Rows from block 10 of the image encoder, named by matrix and row number. Each number is 128 + 32 x the weight over its row's rms, rounded and kept within 0 to 255. All counts start at 0. Numbers have three digits each. After the name is the row's rms in percent of the matrix's.
# convs0: reduce pointwise conv (encoder.blocks.10.convs.0.weight, 160x160x1x1), inputs 108-159
convs0.0 116:118119071122111131148070182114121117180165112165138160131129154174115101165143118156153157103081218124166118104116204177118149169181155140147143089113092157
convs0.1 099:184167138140104148166139101134163161116167173167156152152118132095116126109158105114187039136109147112084114103122145173092091157157136142126188146136109138
convs0.2 105:134148167154091108076137115160125140176144137144129148167133121079105103123083169191083121114116161054110178138177097128153102129168139077118107161139116161
convs0.3 095:173062117124164142159100110073115191122147142094137086134124171133204088132148135074114156192149191135161171108083097150081150116161156108173139126097114114
convs0.4 068:169123113117109141148148089171078099102091071166079123144135091161172122076062115080106145092161172100147097169096205142135050114095174093123081115129175097
convs0.5 103:113173099121129156149126158195118142107163186108138126127146128163128134125171107100137084159125093169114179119107065136115078108130065116152083161126110122
convs0.6 118:057088131090098140059146098159137111129128151093154182132159086130061182122132153112059112134109158123154114141185155130151037099211125194150140137136098146
convs0.7 093:184116126161104096087127126151112137137117150086153139080123134124099150094100120060173087080185147118122126103162153151135127113083070103119123096108099143
convs0.8 067:098123134143119138129170153176053129141104069108128102158116114129160074050089095134131160110116146125125104134141093141109109075103096090078185133168105127
convs0.9 107:109133151107198123087112189183177090109045083174140099114226060134067160155109168127124152129120079136119157165096141172118078126160136163117157128129137113
convs0.10 097:127170149079198145130135176172178123109101108075143142129143179122099118133136160119154091129073164103169167152119196163116161196120107100096110185104185131
convs0.11 100:148096162096137155168159077096155158084117119136128115108135083156119112186146118164150109092122135097156139090106132130171124078077146051135137163124153155
convs0.12 111:128116139213108145118170099143139168158136130125029099112064147136093122106134166043154070131111169142112121180161069085072117126126100178081154187099142141
convs0.13 112:080080104083148094120128145141117127110129117096115144144147157147088156149121187159144160089099132097158142102132105114084115095121124174108162146103112142
convs0.14 065:099090116156088082133138084137092083135128112144140095139081167178167137101092167128125099180071105137129096197067077163089133096102172110088073167134123136
convs0.15 093:179086118159121103134140152160125133100154094160118119124142122132101093116176106074161121145126138131167125125108131094140128103187068082139095105148174164
convs0.16 098:087143109139113176154110153176104103141133089093128164126112080171147159134184075147193138145119141100093116142184100156058119117069135075161141070122131161
convs0.17 101:154132153163121094134116104127068099112119115096177167132132165129154120107033044108133101170126084143143085115110115133125068110138120117134072129131136102
convs0.18 105:144107158137111108148113093177098200117063138102201136090124162125119170121065172111156114142122133096155169129102165130135127121126078114136154129166092120
convs0.19 085:145144146116131150134101172128176180189136143127085157174130143146132079146169082110144109080166117102137172115131188108060102111140102130138122101128134148
convs0.20 081:102152146109165168109042103098095162130104141141108101106126209100135145120128162160214165100186125098168147110158118150088125116141137136090078126085172163
convs0.21 105:155099137200086151146128149121151113124079207114124102138116093059136131141173139140100174181145117155128146156079105124116118080094088155128131147132124245
convs0.22 105:126181126178058109188123153148167146115117097148121114129137137112237097129092120146141139153140165148145172146174154146148096169157105139121140131161118052
convs0.23 099:104113109209117071110109110116161121142133124125156165176155089085115186109124064159160137119141128106064117137193089098140114097093135204154132078101137159
convs0.24 113:138125134113052125101173107131125102094117089195058104068104098110086163100160150144065115090129160124141150123151151156138108118142193100116173150189109153
convs0.25 102:095205163168111167094124135132089070119117147119164100190054131097142083105113127170153160097116119119158160135128133158137128136115120125148119067179153114
convs0.26 084:137176117084123160125147100089101144068166161078172096130125171137138143146156180134112174136137153157169144149153131190110202109125073128075102114077159148
convs0.27 086:125103098146126096112096110120161141155083091135102128119123153188092170130111161132114129075108172153136154154109050116091118096103094107090104107107090130
convs0.28 086:053137147215117144115084107122106106144137105097117138080063181122116133122125154091107148137137085066142136096107110148120118062125159150100127088126117211
convs0.29 101:129129148124131138121096132097140073074091156138051152187125128166126088157185178140102147136151183183133095124115102138116078101074101129143110134148162143
convs0.30 102:103197096205119112106167098128142108152091133097181110170177104078102107135087118114104145160108090150125164162108165122128105107132102114142119119172124124
convs0.31 091:127051111159084107162166098183157150162088127106127161142152138122075190092074160075116174153088093153151146082123150113127075128131163155103107095052123159
convs0.32 092:143126130180110194119131148076164109134131147144158115155115098150148159121153134197141136113107104107151139129165112095104117171122138040117086185197122180
convs0.33 084:100151154145106099192117104131125068150115118105069106164116113068114051090111145114128176094120129117134208186145137133142097099130183101082175149147116123
convs0.34 097:144147131102139113131196162125117121096083178154117138074130139186118114162109162157162166132167167163089119158158169127078134136110050153105144125108091108
convs0.35 117:100123108086110148162139161123140050115091146179099133137098135161153139126061078151137143161155103143166143114144154180131093110114133159149119167118105174
convs0.36 092:162132072161170127176111123030184084128137148136103106151132099126073161112144135121170145083107106157117169135138105107072168099160141117141159139151117107
convs0.37 107:133213184163128105119142083102117147139106144134104124150076086166108132134133050148079085139151132074092148130086083165114136140124117104146127122118126120
convs0.38 090:069136146174126103101062093163174119138127052123125151133137162127171127094166146146141130079067106049121079067081138069119126103112124113151166160097129159
convs0.39 096:154110149104084121104155113081162065105142104084113158130121073093151127113153131141064141092128092118114141149179193115102084126055162133104122131132104133
convs0.40 092:129102125127122148152129115156138128119179168152099183147155096170161121143214152149149124185141126087099176085180149113163113091119128092138077140150149132
convs0.41 095:115132127144117188131080119131125085142159133091137121109167158049108184141140132222105128173154126172198126130157107120129073145084107144121150121157106091
convs0.42 115:134126189121147137153114118137112148148111153137103133166134131187129180110152111127069106126076169178140137126135121084111098131084144152152137175128128173
convs0.43 097:171170208110122159103102165074132107088123110089125102076113143167126106138142063067149077137112118088163149109181088144098132111176105139116129130124154081
convs0.44 095:109178112142097121169110135070097129159144110169128139094145103150163137137165117104111133121130127156113110136144140131066215137112146162113125161137130133
convs0.45 096:116151098104176107131095120163052148114151132132157130120121145093067140104142177032145102108156138150102189110131076145145148134162144177080192133103146095
convs0.46 114:115123120150123130164156108115081186100132131147126145111132119091100155135184087149135043142083093146103152177118110138134071111151062117135105130136145155
convs0.47 104:166143139151121134156137139160070116125108122130137117076164100140136151131077140141141117083095179091151096091171138163107103146130158131247173126088158128
convs0.48 081:120151111103157144114131224125126100105123137146103190110075123092125124146082141148124132139072082127083072119129106064109170112103119088191124151140189155
convs0.49 096:140100116138117151122131191044156121099171112166172110072109052095119075112114134103142101150094151098125146095127136100085172155091186153138165121053098129
convs0.50 107:126068123138193138131148195186135110143111160141118087110092161122099124103133050122118182140182158114104136147108165138133067126136094121145150145127193113
convs0.51 107:124131162082087121064096195153069143097151102137170133148201109152085106118121141138068148115081134116146107140182123119136104137064095173103142141099096080
convs0.52 106:148125114117089116120183118125132128116124114221139098107125150118107100141102117078170138082155093158113133185111160149148107129074172129118127146072108202
convs0.53 109:148180131118142123086166090088135106132218144117125107172145104097133173119140121169166217122151124105192135172128138130069068137115120109175102099088122201
convs0.54 106:143153117135073144135100086125138149147115161132088150142118152077115122115094167108155174103163168121103061096121104070140117140104100125071138096151205162
convs0.55 096:078186135144095126104103101154110097148100171091104105151150106147083128099105071089139148156082187196108105117131086074101129099143162127149167131198130083
convs0.56 085:129075144120174128152147081069107121098151114080152147100124133091133098176118155111065100057135117125180167152175111108097141165097162132085130157111102133
convs0.57 100:156153112111122168138151122132160181157128070128085108141224153155109142125106103137102128086114056096123098100082135132172109139152109105146206133151096161
convs0.58 114:106115114121183137146145176126126115066142090115078117073121105106141086127188130148106114161122108096139134071107126171122177146143144152179098176147153118
convs0.59 101:143178109162081135110117127080084124138128111117131104081127117065089145087145120111122116097133087149136174173122127107128149125140108077093156140145104148
convs0.60 090:111124106110071090107139143113145139082108102095132173164163122137091169111159151166143123092149096168153096093182143090160115125132074088158084112100134144
convs0.61 107:095148207106152138157168134053151140103116074158134125135092158126115101145141195109130171153176097139146149206114120100113197145125100112102130160094183136
convs0.62 072:114120130118091099173066108149109174123177126182129112169153115142107123118110101130103129139133142112078145111182217117086123144086085125146102072106114142
convs0.63 106:104105199104122151113078070172089154083118144110074150065132148124100143128047095104139111111081120176190143097142148142138115118078129107104115122158118168
convs0.64 116:135164179146133115141158092103180159105121132152116109094091083194173077132117106101112107140146053129088138121157176125137142149111112122119175145088129172
convs0.65 100:121146115077111148143096096154138130134115152099150143105149090162101157162109125158131113135131152107121161098101191112075061152133073102099167098145125179
convs0.66 093:120149127185123141128106103187128228113166112111147083105139161115239156132076170167125155123163125157152117123138174160155155122147098106163145152176153059
convs0.67 105:142102172106143163138133146146088129154158076153076147174094102099093097135110098080056103133101097151138100144103112107128138126124107160099138125145115098
convs0.68 098:090147187128129108100147168163125067159131132149090133136124109131064038161117113145096143132128096162122100141162182094125089135154106115132123168167130104
convs0.69 081:108144169129109160090164135119114140115148086059116092127095105035175123113111145138130160115112143203132134080089104096125169125088154135090145094090090133
convs0.70 079:123056128166065115084146109112131103128153089100133164174120199184181162139123116122121084103127104119115106102116114077125160123121098180127094161162141114
convs0.71 110:068134165140126198170098156106096086199105150148068117095141143086151129127126090146132118145103145114191087117136099077112088104112091085185103145168105103
convs0.72 058:114138092083093163132151073170149107170125137092062142160124106111204112090082167143100097097159129124125103096123152043084106090101135134117170122078050135
convs0.73 094:164117099162126139095094121147108131119132080083125143195165143161106088177158108095150123125136129168151148116135088148096102155108114072207103147172147101
convs0.74 104:087165196109115136137134134130184150137127131096066133097129096118088043134110084160096133102116133129140128113136142109155067124135093140142080117114172124
convs0.75 100:102144188074135128069113130092245162129136123133135110132106156164158141126138136116071122120069115120171168080108111117129126131145132137125095146153092137
convs0.76 101:148099103139107185114124107128138132156039174105083148105095121119106082133129078086122099149133122111187127161153120155110169115100107149126111135093090051
convs0.77 106:094147110111178144092103128114077160149133107132119073132074116087168107117157053096078129150111095125170088107106079101093136119109113089137124171084092149
convs0.78 088:090122145133183156136121166140189094122099173095102137093136119142124119114103188076054142114162229180072146178104110176080146091088081101127115129138102122
convs0.79 095:199107113139161103087168115185133157084133110161171089214131109179175137129098141151106119093172182121108112137178098156078118130138119149178189105155112147
convs0.80 112:076078096035105101137124136111108114113148088097103100050092110150110093133116139163197107128177146144166111168110104092117166129119135116146109118106083116
convs0.81 106:138151153168100074129082169092151066117159152150116113154163121138124110121108123238149100145155095079126129134129170134112067173101145106102153119073090134
convs0.82 107:142185134089166086115144152133111165122095124164141128139144134155150174147111145167083154182111110083068080130144203105145092137098126115088149206162168126
convs0.83 107:106160189106149129152154107092134148140147165149151156110125140125058144156108109152142135072123140064116130144112135146131198125097126144155109085142169115
convs0.84 104:107110168124151113084108126185113149117127146126086199125129113115173131168038081116121176103111141088192118123143115066107124105123184075105127106123114117
convs0.85 096:113145122140094116096136103063147121088146136112132101066116143144106153121097119105120144117108121103052140140107124106138186106088163102152179133120169099
convs0.86 117:143164086189093153164172178132130169120121139101150122097139150162216150122162142109122110126121111153110136108108112125128101128102104114093207110118151100
convs0.87 114:058172167138099152118131179097098120146158105102127147094110141129175147142198060112077140136166129113099072094150153145132096133108109158142102106088122119
convs0.88 092:140181145078133145149170087112104143065121095146126123152160160101156158138190068099093110122154119091133086153183125093125110169193084136090193128114086174
convs0.89 078:148109134139152124120083120103124133171161098121093192095110198172084133095094143155143174099136101110110160073152087130135066096104102143156142106195062172
convs0.90 106:184089116081147127152143110149138126138067093128154169155137126111156119080110227139146114128102155163139102126099130188126073125182096163107101125136162132
convs0.91 099:122147116151193109111101090105136092137083116109110105084200063127163181157140113139138081091184163125065052136150121123120117114161163151116080117175081114
convs0.92 124:128123122168137150156202120147079122142166145115192176200119157188163175123158127099171177145107180189182116086144128173135158134124123115126086113126150166
convs0.93 104:150186179133105185129094117112097123142155120110131113085200175069135090131127059114160125131070115109127135107103128098093129093142080142095139114072103184
convs0.94 099:165080105089163116089103153137094121151094099132086103112156167095108090111071138178139100137211176094119062153113147128137195118121138133128182130123154126
convs0.95 112:193109077209134133198121201161147072141135091120110140158044092210113206155118107088137164138102190078154144108146133106101153100184142112137124143129141089
convs0.96 087:128133144089165146146111163152158164125120144151099134149176149090099238113084154110170162156084205102145110093146168114102127153178128117092058112105084150
convs0.97 125:104159131145186157144136171117119141105084118133140099103131101203112139121105078158117101147114121120142103097158113184144136126067117115079111144120130077
convs0.98 109:134104097133141075185102114106149131131054097105074100120107142097152205114109148153138152103162143124081100145118143145156124153120188131143127156144111153
convs0.99 097:107114093141119125147107075165125151139057139101121110099158138084104192102152097049136135153119133151167192117126155154132144143121148124162156122162123119
convs0.100 113:131144106112244162126118121130161103139142090085126117140139099114160138132099125117099092135134096170096142086078105149173177173081131109140162142146126118
convs0.101 097:070122105110121086129091135097126154172144111134181157167098206156125107102097187160144148130121128127108117135154134127100138133136112105089187142111119150
convs0.102 097:130097095139053161134077138079140105158130112136103102166158154125135168125157154114105147123094149139128153118127147086170123078173163177113125089152104142
convs0.103 107:117141158142101106106175137099188073137115167193027157154141139071136133143152142164095142111068088172138111151137152144075155124166141138074140121144157127
convs0.104 107:122140118109101142108076173103137118086071115137133164080138095111152121087176083147116099141134106108082139134167166115110105139151118092083134130153135130
convs0.105 099:135123155120133103129126109093150056126104102155089081096152167144148145167109114073120130202184120128134106077117148106122092104114151137197098176111112115
convs0.106 106:144125083097152114076111132126147141157132100119049109065153135092111114154073094156147153182083167122127087083135068139038091153082142152108123170168136162
convs0.107 108:044114160043128195118092156099115144200104107138093087143154100156212133096115109121169149105161129108099137108133139069109143111116117176168151114122114167
convs0.108 100:089105164126112132141090138057209111122093112136096124131134144126121103143109155133162220146094095138149117159128126159099121162125137144123159076189149129
convs0.109 106:092092135161095093074101146097149160131141143135132174158149124100172097129136092117098166116115139153149136118102150107109103110107099075086114142119137147
convs0.110 100:125128119090141129114102183084137131101157160078132144154140127089114164106156092159141125082160145134140152096114171091170097090153196148118137165132131148
convs0.111 106:087168110140120118137154091134129119044077131141171155175087094111210138139096117176062123138158116128115062127127104127143119098148127138200111144162124141
convs0.112 103:116171084153108196107119193134144165090105118142102110122169132071088119159042147121170113138131099170146090104131093121162124120187091159045128132075136091
convs0.113 094:063144116183120105163194126140114209064074107115073128085079202149113154140124124137102123102070158141095101138096079176110108151085166147149172159117169123
convs0.114 090:131118168128111088139110105143174099080135135139103181113060127104088065113139133092141111124096129173143104109110130113102121129086148113121140178120116134
convs0.115 093:069139095110065164081079131103128118147127110110154190118133107117108099141107151112134189106121121072147168125084152110098092157073090137145128062130111140
convs0.116 100:086143148133128114137093142071079120118097139108125096107079141140140109102160136116078136132135156126154101138119152148121101090104122162080167127214114105
convs0.117 105:136170138147126109121093187094066136132168181098132164156146085116174121120132106100121139096072138134116049108104164163160166185114127100119150183129121193
convs0.118 115:080170154108085080120067137137121153140161187135139066168171103141133108158130112149149164102063141136170108129144154126091146148088124145045136232126088140
convs0.119 094:218156096187110118152111145123106110088228110097119134121130122151108126121118102061151109134175102105159118185121094127135104128106139129094122206142179147
convs0.120 090:145103124098110148155070125251181092169100081095127129183111097097161150139117131098126081125134159210084119085093125165117180141127149161142093162161124106
convs0.121 103:119168140158133112114139138071105206095145207052153142169165093094126134143104099103173126084097100150114106124125083114091174103225107129136136111135152058
convs0.122 094:124120115134082128105175146151074169089159067146103139136196092115129125130126090126148140130122182176080127099124164086082103125130125125178157122186136128
convs0.123 090:137100142133128136136130189166126157144121127113204107087138121114107100121102104068193124120171174083077062111076113108200125092186179109063122116178101143
convs0.124 093:128154213136145117103095104127157103079107124052049127117125166139157087131119084133164154173130125120163086075154094110114057099162114158134161160180131147
convs0.125 105:138172133141128115135178120140114130138072130112189111160145103105175105115211137221152169082168100152102128116111154133150135166140094142142096182188136107
convs0.126 110:065127145179115045137097129066137102139110131098158115085140082126137107143183134145196140144126165188135150140183104131097158059102135138116151138150163173
convs0.127 074:128108130152133112102132098110094126078129092163125162143112110173133145078123104077213108177158183042160146146151136128160110099244178140125127118153156088
convs0.128 101:129142086167184098158096165182148092090118178113185109160066117073093086159103147108118112155161126097056110133161182091160138119155109159103088140104117162
convs0.129 116:135183158142147101172154150125187127050127153153119146133164129182103150103135100146122145126137084103109151099129102144137076116134098144120126129103133143
convs0.130 100:138086119179121064173158152156173139100129120156140108082134154150140099121213157097162180128128078146126117094098122173188092143112092106105129101166115109
convs0.131 095:113140117103092132134103139121166087113158088146141116092151077100144084145071101091134141133178127085108194083089140120167119129130117104112121172137094151
convs0.132 091:104099159189157072128117140150129093078091079083137141128129124127114174068155186093146133155105131094091139111161083151151092129090093112085172081094155096
convs0.133 106:087143191127190109160169152160153128109084104101123119130148112146116126168152174125106106102096148135109159164113120169123138124138131253138125148150180115
convs0.134 095:174120114100132135120141096167150181113153092120181131068144093154126103108082055110157134128134135134169133123087138189143115084165085117113164145092117118
convs0.135 119:077168123162093083146118116063137100135110134126134172128085148100103091146124137124131185101141109109090168108151127194120143113119135161101104212172144146
convs0.136 099:119112122137142031049120111193140126141109149094126113142075161128118175145120082096152152116139111176114176162164102115170099074159130151202131130134139153
convs0.137 102:128159143140135133130127166162161115170093122134148064093116136112144095112072131062128116140163077088134123151173125184143114113150183117096101179143092146
convs0.138 103:181090103181125175134131178125153164117126117129154113140136032135144156144072192082162146137146126110077133154087150160106088125122089150117193131123094080
convs0.139 099:184121118110155079065087164141087120144144132103124136059130088146157158164135067150105156147079184185132146114129123075085136099219140118129095155130094131
convs0.140 106:198078071091144163164136162124180115091161127100117164128127120140127099179192090128104140151179123109159061113113098183195110124108178187156117193144102106
convs0.141 097:218133088095126124200128123230137120097115138134156127140109163082128128161128138135112143087084101130103134194127112088097120093099150101063147105132189098
convs0.142 104:127166098127174155141168109093186120153158140136179170076129097072058134158130075099127112151133115119139155108150121159147133150100157186087141179092152096
convs0.143 101:111140080170111175110164166179130120155122157167113145097072093169121159165170104117140142137135145117097166179127143089213130122122099122137137175088094070
convs0.144 084:102116192137129175201136096073157147150178152098133119126114068088174122144117135105169180154131125058194105110101100116071195161124158139130147074147111144
convs0.145 101:100145169188140105107141206113179107130132154084120114121101145091070161138106080134133102137066144135093098172097154117105165149066134102123136137127138126
convs0.146 105:144159102095129136136127096129106086165145169111115117128136150090070114146123112149134108162167136150225114115140118114102131146197120096141188110146152114
convs0.147 101:176108130131159140117123110113096131113133140098145139131126128144094123094127140131158147097128131126071149106138147174130109060116153136080088086079109107
convs0.148 103:107150078143114168084096056086198140118136128153160157132134146127101115114160143088159164115122100119144082122122120156132168076156101156078156138128088106
convs0.149 091:101125139106198064158112107120143133122105141132078137138142140148091082155144139128161102134179142163036109096155095166093153134103126098154098102135146092
convs0.150 104:090096169088145100114162161134100111120140145086145134184111080127121168104083167165204119156088037173148106136160230160137128135122102178118134082108139038
convs0.151 096:112130053144071121126139118214093147106178112091122145074105103183112100115166196101138126144105144115127160132130115080142137111157092110158120103138137162
convs0.152 101:121174104057106079138140071145124166173052119122095100155141107151102119149141151120159143118158113181140127106106108132083109107080128143138120155165078164
convs0.153 098:140129115107152110151096147201139128082067148136179097157158157107165107105120139179166161116083144100139160165111138102118132098146125173141164060085090061
convs0.154 099:154141087106112104177098082121135113070156145152114080138122118191132088157121113144112132195085160140145111101116123097144199155070078135133136088090099155
convs0.155 104:064112050063198090135110119127141121180125122142169183119185122156118133112146112083103091084151177149130165134166149101118150135165157163120110148150103078
convs0.156 088:188175120163164136147110143091143112149158112102102133090136119128101148130123086127069124142179149162125114129151155136221133158158151142120072120188148155
convs0.157 084:145091098073093129136082169072160129125128177118159194128134110094172074174102126131173142119145072135205171142112118077116121144144113116098123087090137110
convs0.158 110:101076138087142140122154108082075157095126131180085152089134120139105150106116103121131173103174058084148091120141091147119159150067096129097130092098145115
convs0.159 117:136109087148096141157164196130138083152179143090137096132054143170104148098165155122124168133089106143058102107140121151149083129107134135076133148141165115